{
  "dataset": "photos of plants and fungi (iNaturalist)",
  "vocab_size": 1482,
  "encoder_activation": "gelu",
  "decoder_activation": "squared_relu",
  "decoder_head_dim": 32,
  "decoder_connector": "linear",
  "beta2": 0.98,
  "eps": 1e-08,
  "grad_clip": 5.0,
  "batch_size": 48,
  "final_lr_fraction": 0.05
}
Rows from block 5 of the image encoder, named by matrix and row number. Each number is 500 + 40 x the weight over its row's rms, rounded and kept within 0 to 999. All counts start at 0. Numbers have three digits each. After the name is the row's rms in percent of the matrix's.
# v: attention value (encoder.blocks.5.attn.v.weight, 192x384), inputs 128-255
v.7 096:456483534483484448498485431527558447462450530429506526515551462567506496541508531532564518550565590520499511504503517502496419493484502486475540532452477492539535502483555543464453494566476441505403562497487440530484500586484507469480484513581484470501459476514479420498452507506509526495473530479434483531516521493444497415542529485497472448415497525590479514498448514574522506531434
v.8 096:527517448486459527537442536485512602510468494543479523445473479501533472447500461485466569492451470558485514464499476522528536451508495532533427495536494514478444526472459521515504433424516538520619447560448539486528471518538494540473519428539555518458502466472497565501478540503543479478512528575547476467459458552562537562534518473515498556556509559466465398578503534465532452536557
v.9 103:493494459443488449516488413501494427467469550491489474552576474532516512489551525502530505550507540442540478477488522508464457543512496505488495506477544436532513539498545469456467542506464439456399498467564453581510459536424525452516527538555519493471479474512415489476527524495447558484512490473507522518486553501467501427545516504498515424420510512594510538447507486567518524519417
v.10 099:451435538502487457496501518481538443475475558451475547557571495484524484502578498494491444491567500526550429464545580451436444488488567476471504467485500502529497478522548491469449538552491450496410506504555435491477510547444513454493468540518497485500437502503465470519463511492451498465458478462429500493571460465428441503523524455463518496473572530499467484457506570554560508548496
v.11 084:495550490502487552450512525490495490477527511524484523508489509501504418468495557483530572446478498513457511522437414552514469482439461503520444510466418455470494470534424495531527479548533449478503498500410572530472527452532467494494464513468512527473482451502572536523460486542587508533553513577483442566461569546565517532436552478458421528550433463438455542495552453498482484538538
v.12 095:479489533507492435499481487474498507512467558475480485551504445512490486476566476531526473573511578515536450475538600530452414466558507414522539508536489473539526550473521492512505499512471464490498541507539460478553503586450527404503453522557468452501429546540420469465473499526434572513428505444451515486527497462489497498524472444487509478445531516524521542455486497520558558524443
v.13 082:447499461484534526487471474437516512456489532562509474552449458560485522485512534515530546532559600493511471452479500538491504469501512438509556585496524468534450514502468465480501434488492531513431524486522415447555540545530484480492414554568556465503524518550517435507505508475429509494503539510488540447525465561460525454533489446438496482477574540498517558512410546524557553463427
v.14 094:508488519490525481471484476482515416518540563443510484579563488497533501499527469530573507517529494492535512525523507502536483519494540408471560504527464443529516506466550471462467506550495466481393487475542523535476500558442458450497454549500523424457445531536458489462516516527524525517458515448435513545472539521432533424505507539458505464448500479544478524498447498563540485447456
v.15 093:584525466441560482524550535575517432541479429448524485467490482507504438552498531544521494500443457444550588513486509453498482453438512507515483455502479568472535553550445469448486518514448503509545514522588524551469511493525494557562576499450484486516535511470515498443500528454513480530511434479417416531436493497471500540496505549560493552580504456524517451498530468509486463470531
v.16 085:467528509447526470471546438520573449532502488506477475545531464548556517515553462547492536491517536505565543465548519494484437508464483487545503485449455449483486475524474519483440567561525494453447535491576464560509460568471473416482496553526538493495537513448424487493541501485443500498470495441440457540528564461470488463518501490492489483412543549523503502475502467551539520514428
v.17 096:498447496489455492451546425486560442472523466484480456548516475528500497511564486492540450540464579501492518491534584521500442543503495472518545461498556456495534466499496490521494503523445466452411480483557442510541473593463462409521455572572525473536426475552428479508471515558471536448468477466440506492532562536478455460459514450497489488438555485610546570452468471527517503470442
v.18 083:496554440495524500515425454496529447476544525486532523538495526519499497436391532495492507457439453510454499464477479531531490498526400564556535557505516461437491441455435454462498477471472464470538459574492540502528506553539493560468520459461490532478517481512550542558517498502566539522527520540570503515548461545559500514536536436503509494549499499553459562556545462469484417454514
v.19 089:447480503452484412488524533492489433505474526555526518502529482518549526505540490509535466535536614525534452458501592492496487495484506468479509482475532450489482516530508493487499523480496515524457522473535410478506420514495526460476437563517527405551524530481386504472482520527438585543466492459440494508487452447434485493486431532505545462424562521528463519442500487524539495529418
v.20 080:530539468566503544526542478533526542478552503521526452435432510490502468531447500525526484450505512454483444516496446466523516446473479590437480550479464488546490525501512530468484439452510535511605422523435498480507512415507492479464561468439476571518490450496474509489480501498484515499544547548496455442503510513553484552474538508502455484568525480423518465575574486473462428457587
v.21 089:498521483485526529517432427540518531448501487455520516467539468509477521549461516499563484546448535427514497488497374503523443567504432505533609516482465474479394412467510508430539499506484517466505545443482527503473506556455451529449445514525463482471523525488479506597460569523607557527449571516474487507473543531546499450517518534439496506471493465594557593523522545497454516446447
v.22 091:445480477518457484476507474524510508533444509491482463561520533538571509554576474538544456496535586473553455457552590455513443487462491436519502454517474509490442495527522494505523492487488452526405545480521447483494444508454465507454504559558510411571512505491466516501505510518440509424441484507445505525506532495486506439503467498510467539488513521575543459447515512563535511443503
v.23 080:488543504556458558476497495470531462471546476467502453538553448458460521528444481552490550501554487453474491536501526447484584491468437508427409517467512534502542517488522569507517459526487516493556517550509518521488463448561537458525532505528444547438469521499494557488425451524594494503537473495449447527548438469456478537499454569564499474517550502434480474462518525483533458573541
v.24 078:495455521532434481515454518488499455525464516546517558520524495493517530469475491479514500549597554525505433527471528549473479490523537454521492524540556488552596465530476527594498428455516491526515566521523477442516436512567480506540506504521478490516487521538459493497510458521401486501446563555448582505551421594535493472491441442505575543452521473449507489482455501520484542472447
v.25 095:548510538436560466510487518486500419559551463526565469457499485430510461519453473542518487461451485519479586569492424495471536467438528539448484501507551596464502558567473429424484571538463523520541497516580520562458499506475486527551498426419441493567550482497537562490554442435498504482548497517449478464456550494533585490486551489501521485546434435514543503485500438495461525502562
v.26 103:554567471534503527496512538592463532503573452522514490461446525481450499536414537516402535434456480487542529530534489472549521474494440536494425474569527596500522478508466472500460478495490471542611509542475518527473526468533504583558531439462509506456517496492584570511538456467485440511527442534530438505426548492530566578457504541474487491535451394487488467481531436471466514525591
v.27 088:478537545499500498498521490466509496528483532521517536478445456448468530454485506446522552505505386462439525464519411525539504526458430548485501523484478550512523532484505538479529436484446473493578425553482530512444523423571461611500546426495457599461497476510528567449547429512518451516482488544527528474485480469549538514475539531457526482584438480456460474553471544466492405526536
v.28 095:420525458538497453418489500495477521456474563510473547538478535551512536507570482555458555540547582567455489422496518473512430475484533475489499548501532418565463527451535488578508455526547517506421531502511451537547468498541488421452468577563480443494454521532445470472449556484464523516419548435536580493566472506490481458519450477431539506423568574490516537498453540506516521510517
v.29 080:510548511456571526542535501545500498467529542487461534502504456478483552452544480468491477464507581566497479523505521475514380489485536536524539455483494513486474509530527507433512574547538490522536488455565471479563515599536492592492468546530479529549486503418458475511518477522518455539561457501474456469462516447558474484545510555460543541446475487505545408477510488447496510554524
v.30 076:518528506539527471486474447437503466510546538559521533543521511515503492510495488465526536443514532561442535464442530502536459526533549490499492546458458484520467454445439531530499437450523485477559513452478463468557567557553546527446452499531528548517555495537436468501533544455541455544525557493491496496561439545547508500519529447463506528478490612453536562523434548491453510482471
v.31 092:435437510517460437485498509471490459556481502534513559538558478540535535487509457546524484586529541476551429507583532500492455521471561453459565468463502468511564536476542487561543488558513512428481599479564383513526469530443531485445472490513498419524476486492459432527505551503450567528495524425452500430483512506439519422518500463495549451431547533513480488494507532520526566527434
v.32 100:436429475477514473421513468464484518449465553534490536554531461564453526510501521523524539552509571565452490490490522543484486543509582402488555559456448449507476481503579502568517483502559481537395515478476482470522469510500477481517469532571479445485450545571443427506464492550440519465424516485543521461518441504465460472526447493429508467471487622564537533546485575524515508498437
v.33 087:422425532501473453483539499459445503558484497542494554506457536544523523523520493468510505547543569508535479432459495498456483552572595413529524547487540450576497491520516554583538496440503477475454485462438479477580468491533461438455409550537484497575435518552459470438506487568495498494492463483460562538511419537518434433554453476452498465481492557522473541474486505467479488483458
v.34 118:571547542453501530550483461530496419494532478433514502515513501418534518562440533489484415483492468471527578515465447488544472494443540570481465422497543526503466566536467503419477548540409486455512486522582551535435556486468462521517508496482475480515519470507528510446559480411476450510524464491450483501448570514477554545464561504504449475523499471528511521445500459532516529496495
v.35 081:518543442500450457491525453437528468509460468550482553504452444532456460502456556483500547523447436486517537518544391479506489515518393466515515530435482463496418468510493540482466470536477469505524511534421519516503516447496458535483436529478474584449465547481513486577503457507602472469530519446555458523585517515529466544478534552493505455450515506484558571550507493527483543449450
v.36 087:521511509430467506499507482527528429510522561517471517564498477544498474511564504521498476488556561537533471462546546451508478502524493468471529447507532518522454459446556523507445545508512454446453478421545498511538434615503500485470468557490487455457480539536481482517472494496475578506515460420498507541518519448483518462531531490541488428454521466536490480512519486540549526503501
v.37 098:477533542521508546502508559484428520531542529539516478480465501491530532472484547510495488445504450520452468481481455456536573530496486602480456503488485580465523513512471491549558461455504536493583445575432549434544508479526545583500473425511528509487489516503532558500524444478530505490539501581489502506488451480576495522459461492502490540586459518457469444543493489431428438539545
v.38 096:456469493567472552539468518492495565470502491555488560429490520461457566465480452525434536480551471532489474479483505519550532458505502536520468509526497506546537523485459567575590486424517556512613500506465489486496535484522490597464481495457550542522502499538478532463480558540474493506518490527564518475541481473496490500540452483477490539553461483452540404545535535473482466501540
v.39 125:448502512578478541477474534442481550450476524526414522438460523545489558438547522496468576532530473544466417453513514518512544497525497516490500586511479532506490460475525517530606482482524496556540482519461481452558464504516494556455483462533519549471545537467510537532511530552507498515512521509510549486558451522515457486514440466467490528484535549449507491571496558429519481488534
v.40 091:520561449503546575483497557554515486511563535493428426438475567445478449487498543469558473482483407462452548521468470501478510511476397560498524472523489507517470488479494423421500477472517459553563476527506512523477477508464428535481532495465532586464514497534577481549510440472591479466553553493512405549468495436535516468443566516459483506506419507507453524541513484430487461480536
v.41 097:472426519498488495429560507452552497466492546507554486565566480495456524501569551476548452564541585540500500453481546481466445478562537413464491533494535438531501531466535559463501548529497466479427528412493474521486424539490516496518454590574484458498494537580390447472501545505513512501428486469501545501556475557428513455500497478498469537461523616564499498483470480501556517501461
v.42 106:451444491501513442495460472410570447494466568501487536502512521507532502501534473462547536561539576532452457474486529497492440531569538455509526498466489378573462485514520552506450507508481462519413507419519489505510497497496455447444459567517470477553480544539400442458448556573515496491447542457506590507541459551426456442530480445510504475451550581529475543536401539544547541460410
v.43 079:547480517527458493426399479521515454517470438566432427515458525503438501453523491432485455555514492484439534439499513514505469496510577434502538564499488479563495473523505528482550455497496539474463498463488530506538460467499537520473453590496479524465503546556522497559495462477504583436524512441547475536533454545467453491451551418498494485503498570540543562490491477469468422525489
v.44 076:478516453544517479416451501486550492482543553535434577506532513478438534504528452484474479554460536543455528508477442460513431551484443479454453512452530450531417516442527505513522528532495528472508534430463593476532511556574551518452521454544531522535585555537538466486507455441500470447457461549534560532495544474475510529567455471429560427487515502444464529486503526450506564477507
v.45 099:536540558490496531533483547575459537500521491453532402433451511467514469516461555503519488515434435414547476510493417489454521462435490548517506480539546593463587534513445470517518519534502515468517508524537564467438527426485482551538548427442481501479552522518578613552546516478571510463575521504439419450477492480505478552503525517550480517542416424488498514457560453431433410508550
v.46 114:461496499473514436453508476444565509481487547499478485566483481547472527462544498479550475520510568487434434438551510525520513573546535459525563548446503415567484491513513513566534514481551538482394530480459420517538431505480461427462470598565480448524452509483471471503506518578522560518418573427549591491573453517491481469516464445493482457429549588525477561507438498549550538505420
v.47 096:553517514463497423510462483448536442457457532505480508522560460546466454487549547555524434513471602480474563497458529515521458534511561490514568492511477514525509518466531465453439565496494427514433532475502496560458459589468502402481449540517517455455526456525479445506472485466470490508464526467528506509478517451483463452509541465516481455470536469612499574433514449511540506525476
v.48 090:525471457533437514434463530505492519450501551501494521483460508568465519469508508558444499476506605534531450453498508462476432465550509429510549569509470445570519532501507535551527448456568502479447548446480422434538441500485493450454447513502477464500494535540451417462453502547490513516470541547527518539487468565511453507512457456492516466458529579454509536483438553511496572542530
v.49 094:572515487472494513520516511535466480490549443452526521518500478490414447492411527489503544487426436503518544525467412552557492450490492583553537522513443510486467460532457513421495531439469543543582440505466562466471563472461457525492506456460509560474521466526546533479506482491537473497556483463542429564478499505554486532428548484498460535548408447441464510502489489490463434481530
v.50 091:563561455560501556542465503479537520528502498507479464445453562444480505496465540428455479505483468477517553520427426479577518525449489565555529462523521522489454480506436505456520480422535504548489452568478586487517485485540462541515501469502508587507507524503542532501534472484524416537565533493557480511469499489505507502494503461517529472555496428510488469529478507470432462468551
v.51 089:480468512521474426531475462495453486500451492457489517543544496537502548501502432499524525577504504491505460425532606512433476526497576427451503475493549450506568578439539532536493516475476479512457555509537435499495501476445530432493448516533478442561505524490465457434531484512462511509517438479452533501461478472475502448545447488552525505454507463486498450513462559575544532541483
v.52 107:580499499450535513518496454533546460512562429468580514523546482449503461529509478549513417495442478478552518513498490500530505508447512543459494406501555507494535520546473470436439556573474452445509501529515554529474489510461529490582522474453492515531532448514490551509505450482480492470506535454419431558456574471449526506492551554505510480542491468503523549426502464580514505514471
v.53 089:475462525419444443474478454504446487535447536498528473530482469508494517502516479544433517474552553504585476479536590467409522504495586434499497488477508504573537563524530517491492512551517456509464576471505417493491514462457502445482525484557563468500437564463476497499513520498460481561495489508447590485541434531477513539559447538450587502495581452435491506463493514510524493498490
v.54 091:467491570436451423514516528451483466453426511491486515460563469484484518494575449513454498543527593569491494487489542472485445539522505434478521548485530512461518493507546508494482458486539477513502499466449463533538497494497540440456486560480506498535499521528426511478462528477400563507407523528519566523583458491437504440566457439523551461443546527482550509464430482501557573567447
v.55 077:567462505530564500582538494589440499473539513495548445467460510422559510510507488511504454451524445484462491481490522553436587473421459514470475522571474542450538476505496430435487553505511503509546489490516489488482506484541499569540527453500532480465465535465539533517570447474460475453479487494486462480499536495558474592456537499482472526548525436498447530443553496546409473515518
v.56 096:466504496524499498536453504496449583531499536500477498449455507512457559475471505493488509497443501516426486474438453547469525501535474540513509551458516490470457496463513494572581501441500555566607486471423551502456529501529480574518540468521556532529497465549511510506514511517535536524520468556555508512499464532563465565487521510451544514580470559476492503511471564427444462543552
v.57 096:440445526488519471427519503445512449449508534539539524547533519510527557517597471462483525565566538542456477419515531488478504552539568384494522531505513400568458530471515528487452500478481522503446585450476407487514433529470488477506437525562511423478470513543431419547529555568447545464495481500481546473552517492455475455481494504451578536399496560532484538497417482512539534481419
v.58 092:469462502466471450494509490430479517476497546473536509529502501525508530523540473555504458495524550518510492443486582501515445530574539473463495491477556481571492497505566514566460443532542481486443547472503443521534492521536478500517427581520501492483422522517414495441484568528473532516448515526527578501540495579519476442517445535466494441478531565546576527454491509491585503470480
v.59 091:505536474512526535520476555536455449489479547503493466498449480481449487501422560503521567431421422493456500538424357575555514482476423504493539563445448517521438482466449460462533489428486506527524517462482522510484504467512415533484519534529451514442555526517576504500454436487582508498538547522557522544441547571504558454487511536487462491511426522473467551501476494518514465538467
v.60 108:467436545495483521469479502444509443444466501545547523536546513564526517515527465487549518484504574510512468504504529475453461531569540471503478494450486426555475475502507516556444495489491555495465520495450459519468447502538497438454492548507534482482435515498372410541511475548482553551444461428517522501553496565427467456538458461432536463497537499495475564471466555520569563471454
v.61 089:529546482558549510551455480582506549554536465519453532433455467436455520511397521429499507460456389519484540457499408483512515462503468569516461522486452506461483449494479476527539504522470526486570473580490593489508513440490501570552487441461536552506555526446594533512499525428525504480567497518505501481447472502510517566500491474493454486540521441428492421508501514415499413542586
v.62 094:555590520558472571504524544497464470520551451514483483463470499436439494494477519445428514448444444494489569536536397502547501438449411599481436467574471545500523475472434500467491447501507538539508415573504575516461505467476475539525549492443506579426522479467531546472539465438524438512558487554492487558447494494517565573517539521512479543547488427493474475484521432463440444454517
v.63 116:438461479524450545474501494483547547461460558524478540515481528585470478498554501512516509538562547507470433491513519510519495526572486476485505594430487403511460477505555557571527446436584548548439482462426450444560464487520512507435436579548534505518467571483484455488482512536455523483484544486528569524536424537532493423491421436452542475463554553529511513553471554496527535495431
v.64 117:504468507476513541590475538533496506546504507498522530479502573453507485447522474529448538489490454521549533396527562538449589465483509505493449489502491582436569539448459459472553512463506479495579518558550464468494509419506523511529505467435466472492471457529543576482483531483405468499554432488506485450459505495492541498409526495505491488557511546506458461486510453519466393480517
v.65 116:489522517493496520524428570531465490471464508489442509489416568476449515515527525484454560501489436528541498422527567517453605418506475496525464466521469514516567474446479467520539501419466495511523530547512481517459525442504484533476545474447537527526474488481532588504547512525437491459546469519537474506484510447507514488485506491565535573557505482463472498506523528459445393462529
v.66 098:464438524516559517486550463521490447476453534529542503548567484558526521582488501544591433472514490472504535548510481492509393587494527479449510479460527483519501516527488512470473532543469548416504557474509550504530502522424473446484434521551512541460472503487539482503468496512600518492467547471542523475558517533476528477542469585492510449466479494564591500468549466570528552475437
v.67 107:499531526457553480503503426519549501497493485510593547508551473487521523496495491530559495461509528527487540518506462506560368560550534510480480538509539508501503551544525539497436563588538473443417531458481541571485485552514483473452511510566515513469457553508524469490530474492545555553491496448415518512498471564453467500501485515471451487506455533541506559477519436503509515492502
v.68 089:512439524532515537524477501463438488486511520550509479524492542444509525453486506463497533458494445562463495434503508518408540402459564471494494496435496496471568490460468520531500535503446499557495483545478482557484503468483507548500479505438491464481430512528485556474551486508419461464545444553471555466449473504469529467486501452528499517552540518496464420505528525506472423512484
v.69 103:510473519491466549470487539496467525496494440489486480503427551503472547494509532525481533533499483533470519463540516467549568426506416517487490540511517554466549448479465519569577429473479500489545469561449507430461546458511519497513489435427534550489519508442475557470495503466495484549534507560539455470522503477534507514523469477507503574567521470408473491527486527402524452527519
v.70 101:482500477495454536538476539509509480464483494552462445505457543509531554460533552531457489488450510530521494407512585485398538408496502498528530530506477544508527504496475499554536487506448474521493528562532496534505497468533520515493503448393473482474467433503474521483523504541401510450545437493518518507487475501558528491469475415552512518538533525459451457557474526520454423520553
v.71 115:505477488500572438488531464477546477541504494530503526505588437512510502506489451485530431513523535497519559564469457487569433605525529507478550482516535470448479537514489478485460527545532495466475500436492556510523460556462498459499504538546500504496545502470474452504476490448558508483506498458435441505505503540473498468512493509517521477447502510565582520513513506500485596530432
v.72 091:470501456543491461511471492481513476555474520516446490494418510481446508534523506462406569465542514455582488462549495528448534476472440516490515506552427536477568466421494524587472447484476472507545493498541558436481497448494439530462532452417522520546557506476522578532502505508417523520534444539569469518490462446475491515512474429489541561530490459472478429471510506451512477453535
v.73 123:517476465525467506571475574514484481543491467531445474460487550498459509481553507496412518507472445543563504433509579493445591421460541467532510482479518531470568494492501444543516499435470465558577441510496509522479508434515471555516527457432498480482465457533485592497500503479395510484550421487516473479488524495491544516458539482543522525516485468438438416531462475492496418485543
v.74 119:517483502532495543535493564514478516493474480481425483480398533490492522419504482456445571527479499542472465419504586502489545411481454482504448484517480564498568527507477473550566470466463470533526475511477481481466543490521519563523500506438511516508500498520525587462485518521479486473498481533574519475466485480567550514454499429457482548537518474449467472537514513461525478467521
v.75 106:537547467534452578501514516495477535464469519512437492502420521430517494446468524476449548485521490500466436483498589489453620395444489480500425545535446524476593502474485525565498480455486473543565492530452467448444503434544466496537549479440532533510495465487518543488505495492405441518496474548574500470464542545550487469459539484498485494536485537424476461480529552441535462524528
v.76 088:453530474483484464464466417454546494459504515541486549558581458525461502520460528556569534483501477456503472520495467485516450539508441483475572523546496452506458456547509485485486477538524460457517504459506509545590481562524538544459460482566476547467521546461480420535473461450527482448484494441469546493559524486485470457481450574436443440444522476501547572447555447548458488502442
v.77 106:467519473537456532509518504507479519463528515551444521412393513463523535435511488487469539523485431542517437464485553519496601394497520514503444528531430564543517475493510508508553445469453478548536446492444508441482515486480511529506542509456496529485473453509515591517483512486433484526560467535534540528454451462584527537448538438496496520563520530449460430524509523507552422506565
v.78 120:527480533517486526511472554460472542507521532538463449431452520514500489461493497511408530513509465502516480420519558533452609429459520484528490547531475512485577471482458472551570476445497479545538447546505486479462522464504505507472507490406497522457470447520512532474519486529425454533529450526573492490463477525568503509441514438478491533546498477437431410471521512437465461486554
v.79 081:506513555496477515532414537476502480499458510548572505502536527496572495464480520495456484505528504488470541435459549558470597508429572494515496465528491548536463487537466503441510473440456437464456553500529481493511476424485553427470535546469438516524479507584523565437507443490411490494534495521445542526421569487531545471505454445509524497538510477511421507504485494470447446494523
v.80 087:512480495531514451575489492491447466562471507527538488551526503450514529531461510535469451524448444464480557444506547479455547419481486473491493474486510525516533567509492495475463566508451467486469480487509532503451472444492493515581557505473525530533512411543494584532488524471487531481470460535513430546414484520499523439410567471539525547480547534531475463528530468513497437490552
v.81 117:476553496505492581538451580517438493512495483546494460464439544476513493500509507478435520499495424550528478415499566489443581392454512516543462482528504575522532532496452440545552486458518473545576453533512478470479559455494490522539565491418463530525453485536510573490540504476388476486501463500554548459447523513502493506497505436501488514530526501492450421475495500467460480513580
v.82 094:546504523487544546571501492562509437545491525503506444561490524436495520538448481501528438458505474492510554488486540495419525447460479542533524502527525473472544575468514510457497550525434444469517515521545477509478524478424513460502581501453488522496394448536496528517502428507420516508506474473449467485421571478426584537488549510544505485517528455555456454494530475526448506515528
v.83 093:539512557412534456476495431474567482549533472497620479550551423566472506492523527516551477475533547456486529490509502494445451500517583421448549518525515486562474497511569531466433559538472455437414562461559483520460469489475532509473495535582509478485470478513508466462502474476494491492437526489435525446507468518439480534526480531458409481486501489533529574468532489559440477477518
v.84 136:544548482543457551533508539510484515476475464507458498451449522459492522438484510461411494511515422510558505427501552493448572370447541480531437512499467574467559521464425502534528485487469487518590464534497455474461564448528515565510564432436480468445477450467528593481507523495430445503542451486516502458468518505545529543473485422553495539528479496447437431495504471494467399480546
v.85 116:477529468496485592510472580535473510500481524504453454503454546468478518483458492487475548496527437528490503464513578543444566396485515500541470468486474543518587507506467462536568511476521483520586494570492453433464537425503525511492530434450486494502498492500540584489548526528439462446506468511528543477467492495530565485482516417515496528553566530440433430536476486472524449503528
v.86 098:431462439505527491424534456492533495479458559522443497489497478570484493445545541515555518494564584483454454533542503520513388573517496449464530597450502426523497451472567521540456457486581508479482491459448522493566496566478510523478414569571558487444512547510426439520422492568554498545470567555529517480516416558507442493576440500472472519481494530509483541493490518463564579518480
v.87 104:503501542500573496494495492500540464449497469487547564522586491561534513520499529492558463462546490451502510517447455518544393567513512442454505468495543488519449517532513496433411549563498473467451533430555472559474487541460494486507500583540468478489483560480453456537527497530556515509505457470398498477520529488515476471546523560501438434458488535520487507508509478542541500515486
v.88 109:520508487553558434522557508507481531466543442499496493506527477534518535549557503473501480549470515472581561538562496442572452508488410580457500498498494523402474499472514512464516484578497523478514455470528581481520451559537511509508501455525493505478543506436512535472469497466524545553581450565438418555522499441507447517493526565557577520505534433440563477520474505426565581474472
v.89 117:467445458466577494445488431512489479462534506491570509538549476497537460512448486487538477486460538503463525554481417462567433604520525500460500515485581446483478500495535506480439509565543492441435530492545539568514432491495497487493478542585469534508494509484461432473467499484533511522451514490489497499521514547450486489512521539475501498471494511586505504451511499567514585529473
v.90 103:485496532471566479490516442511511481459474530456531555570562467541530542510508519481525476476514551498502543516475445503564402587555481534461502463527554522508493544513546517473460555540528530436428516444480528568538431573450531495540457506601510509447476494487540431483525472442528483486453510496435534489522537556459456461567476541434488503416528468522572540505537441513497543512463
v.91 114:493551479517469538483455545484503567526490490479436488480438558461446534447480524496456576459478485519538496479487575474414618425435472502562468544482462541528562479484431475579509456467457504530547482536495458446498532462487509519526517489379492497507476471497503538506495540504436492491534500540550561461476489532522501510464495471476515486524551492464436429525480497503504460511549
v.92 120:483514518483573508531527493528476423475481505501536523563587473544493474508475512508578446484464554498466559525502462469542411555513556476477491501461558503481435545508521501488485504551499526430447558469543502586517447539463495457548460478540481471508466538570487422520494442485513497502489561523512454515496519533469479506550479506505474451440487500542550579526464431510464582532495
v.93 094:571468487457478541575480522480483453525534502512548463510519481468554462499432496485504440525533447567497540428464564531480517469486540458548470512546541520467568530503454455449490507447496486487486526499558466541447542434510468480482526452462456534466434442546474564471501451468396440504472481466492483473451514466452541486486508448550479481546553503514471414542468488498474471502491
v.94 092:559491488523505503557468505567485512517474463496512472527445514468459513523568513545468461528535450541530531473461519513469566469461499432510492523527453551525545482446495451476544536466436449510545538484502438513450549490455512513459550494415474520505532417514518568449477481496427482460473464546518485450485542471490534523491502465600494504504457509464454428513507473448492416496571
v.95 099:530459462520479532539515562491469546502491479541505491502466539452456511464552520479492521538462416474514510426532557476497605449484502494514453443442450479443525497441519482494566530437458492533547458531495458498515481500510487485528490460452526482479504493466536578521503506520468459435555464540571488507464534420494532480472491444555547540516518456472429448534494536500452471481468
v.96 083:486524449514505446461477473527513522462453541471523550495484503513519540488481511480510511529464574538481439546538515477544418511559443474524562543492438499479512493462555522512522461460487519458521496416446452471487482565468462472502410554494538463449510530517470440487462500518517545515434578509570479435554447482506457519507433566503534513521456475527553501543476572440502586519465
v.97 106:530519467438534430522496422495548426484504539474534489585539439477550481501508459500569421509482486465478511542493453468552473554502519462452515441460561483481429494544549489493476501531513465461437506480554504514463472538511518450537486507547451506498504516534513460501456479456547515498473525438472477479459531504451460499537533507509423471480473534610564493503533460509454491549485
v.98 108:471490518570442527506478499483467508495501528481426481501404516506509522475555523455482517517507457514489481425468563488486597404480434519504518514527503511512522492450450473545536478463536525517580460488461442517523485443480477508493502463462537518508556495495526543474519526491480462427498442528524472451458470412490543536471481456536547576508546498470516485539513547471438470501489
v.99 103:456563536493561499480579409550521458491503467464540527567577423553502512538470462518530514488530517493492486549492429531530394542538457480518514508503558473529414462519555541442491554591547500477489506440479532503524451567503492452505532537604547521498500537466516452488515476514563554505505498482437500506520516518472516482537466549490435488445504460499526569463505535503562537471493
v.100 103:467494518549453550520484554525497558463510516473466470461406544511476503448516516500408573478492482541546433509513596518480572412426501533519429495518507549527552503479458518562486434412475512514536423538465485420499530497558520584510496501465550554479507461480493578497540539533463454524575498529501514462458463498573485543507528459487511556540536497392469410496464507508536456468525
v.101 125:495479495461525439487530460506511459488487532513504527528576449548518515497526479505591493505547539504468543583488444498575412608520490502480496511529513432527440484527542498465467507559498511477410536448522527538514453515492510443454489567573522504505522498513501472484514530501550561541476502493434479508525463523503488468583485529448476456423475495559528529499488471521514572527447
v.102 100:475438514540462492509484491461498536480500528512455523477506487576512511444553464488519560516561513513483431510504543470530440538563505459521523593530430510469545461442533552544551439438573508559504472439407462419539482507555555489434439540549499523461487522501433462481515560527554509540435473480494513493581428502508485497547416519505485484490515554447524505522465592480496499514451
v.103 085:493523551512474488486414464475539474562469456501487478501490486463481528551471501486455495475521422532536516479515565476507567516481453484476504466511539538526538560519439487522480563539488516471531475571580494573458499499494530481566509462488514480540456417577520529448503439449512471471485462518439523558436540517495522532496539426579464485519564534490506518467549429464520468548470
v.104 082:511548470486474500563485488547479471532485529467506536573474494480519512489517441476507465502520484547514541512526478552488496479420532444509519417491476547530499542484544491502533468496485530472546537537571500544415531410522463533480494464482475469463488467526542519481538524420416527429539500495522494453453514459504469521431498410520502435537545488502440500523547462512490457462476
v.105 096:495517515440502522510499442522489422520538562464610542546579452520472458551490508471489465488519471456434532471483475487448446537535548473518510503496504494476481550556498453423480503578542450439449511520517480574450450453428527476512534479584452489531433550531489468454551433454495471509467524489430536472540474549423519512480461565475458434440506535589511505438491491569517532555509
v.106 115:482543467510474520542480579457454546489494477534446494483433570489489498483531518514430513505533468527489498431534591515442528435450468523512475483478442543465540466472508466558516428438522489520537471545501461459487510460512537565511501444475508506480517459460515560459497552500467514506493521548516537469485491510522531501464469506500530574572484492404445428509490504468535461482526
v.107 090:521517464467558549580456458529485473552530473515516482518503538482497457486489489503530427437514497519457507509474537476451589477446526527459535498541479481482544559504493480431509506502457458461532488506545499514429541502459553532495574439490438464556519461516496540469465472455408526408572499485462433521475544450526487524456575459476456512477562502565455454522541405546510489514489
v.108 117:489459496450502453504521462539489450513506480472510544532592450507510523528519474522593440530491514480480499575512408490548408604521540499458540520491568459479466497534520496460495548580521504486423518484530494518490488565466471503507512502575464520493514546494501449543480522505597515510486485464441487477493538524441509461552468552481516482432462482560565518521522507552533507489464
v.109 112:512532517474566455509489430511518443538541525459558499577556458523518478498485493529583436544533520512482517537474440535532419554531476480476515468489529433497413473537537503472414526596534469436473530499536552544474464483438500460497486536553516484496435557507494447532458520489554526525480506476449520554539550501472499498516510472504500486457508465555538578479484465526509535464457
v.110 118:504509453507583460494548452480542477496500509473527533558569470562519461553477464524541484478485531526503547588474426465550431596493548510457541470479523485504436561530523514477450532558497528491416528456537525561519483535521493500517489530556535507493471500481489403503493474490569552549449545502462465492532482559446454496524491507450478492466485527570540518463493469503479565477436
v.111 096:442482467554502498448511546455485504448505576530439524495482479528462534445479485467475542552553578515447442478503544459556440559573479501491490526446463494504473493519533564498536430432512490488504491419411443423543476471479489517438457556567522517468516557534454487532502566507510530555424534526522581473541489490518418520546478518480494552464459550448486524529476526443498571515494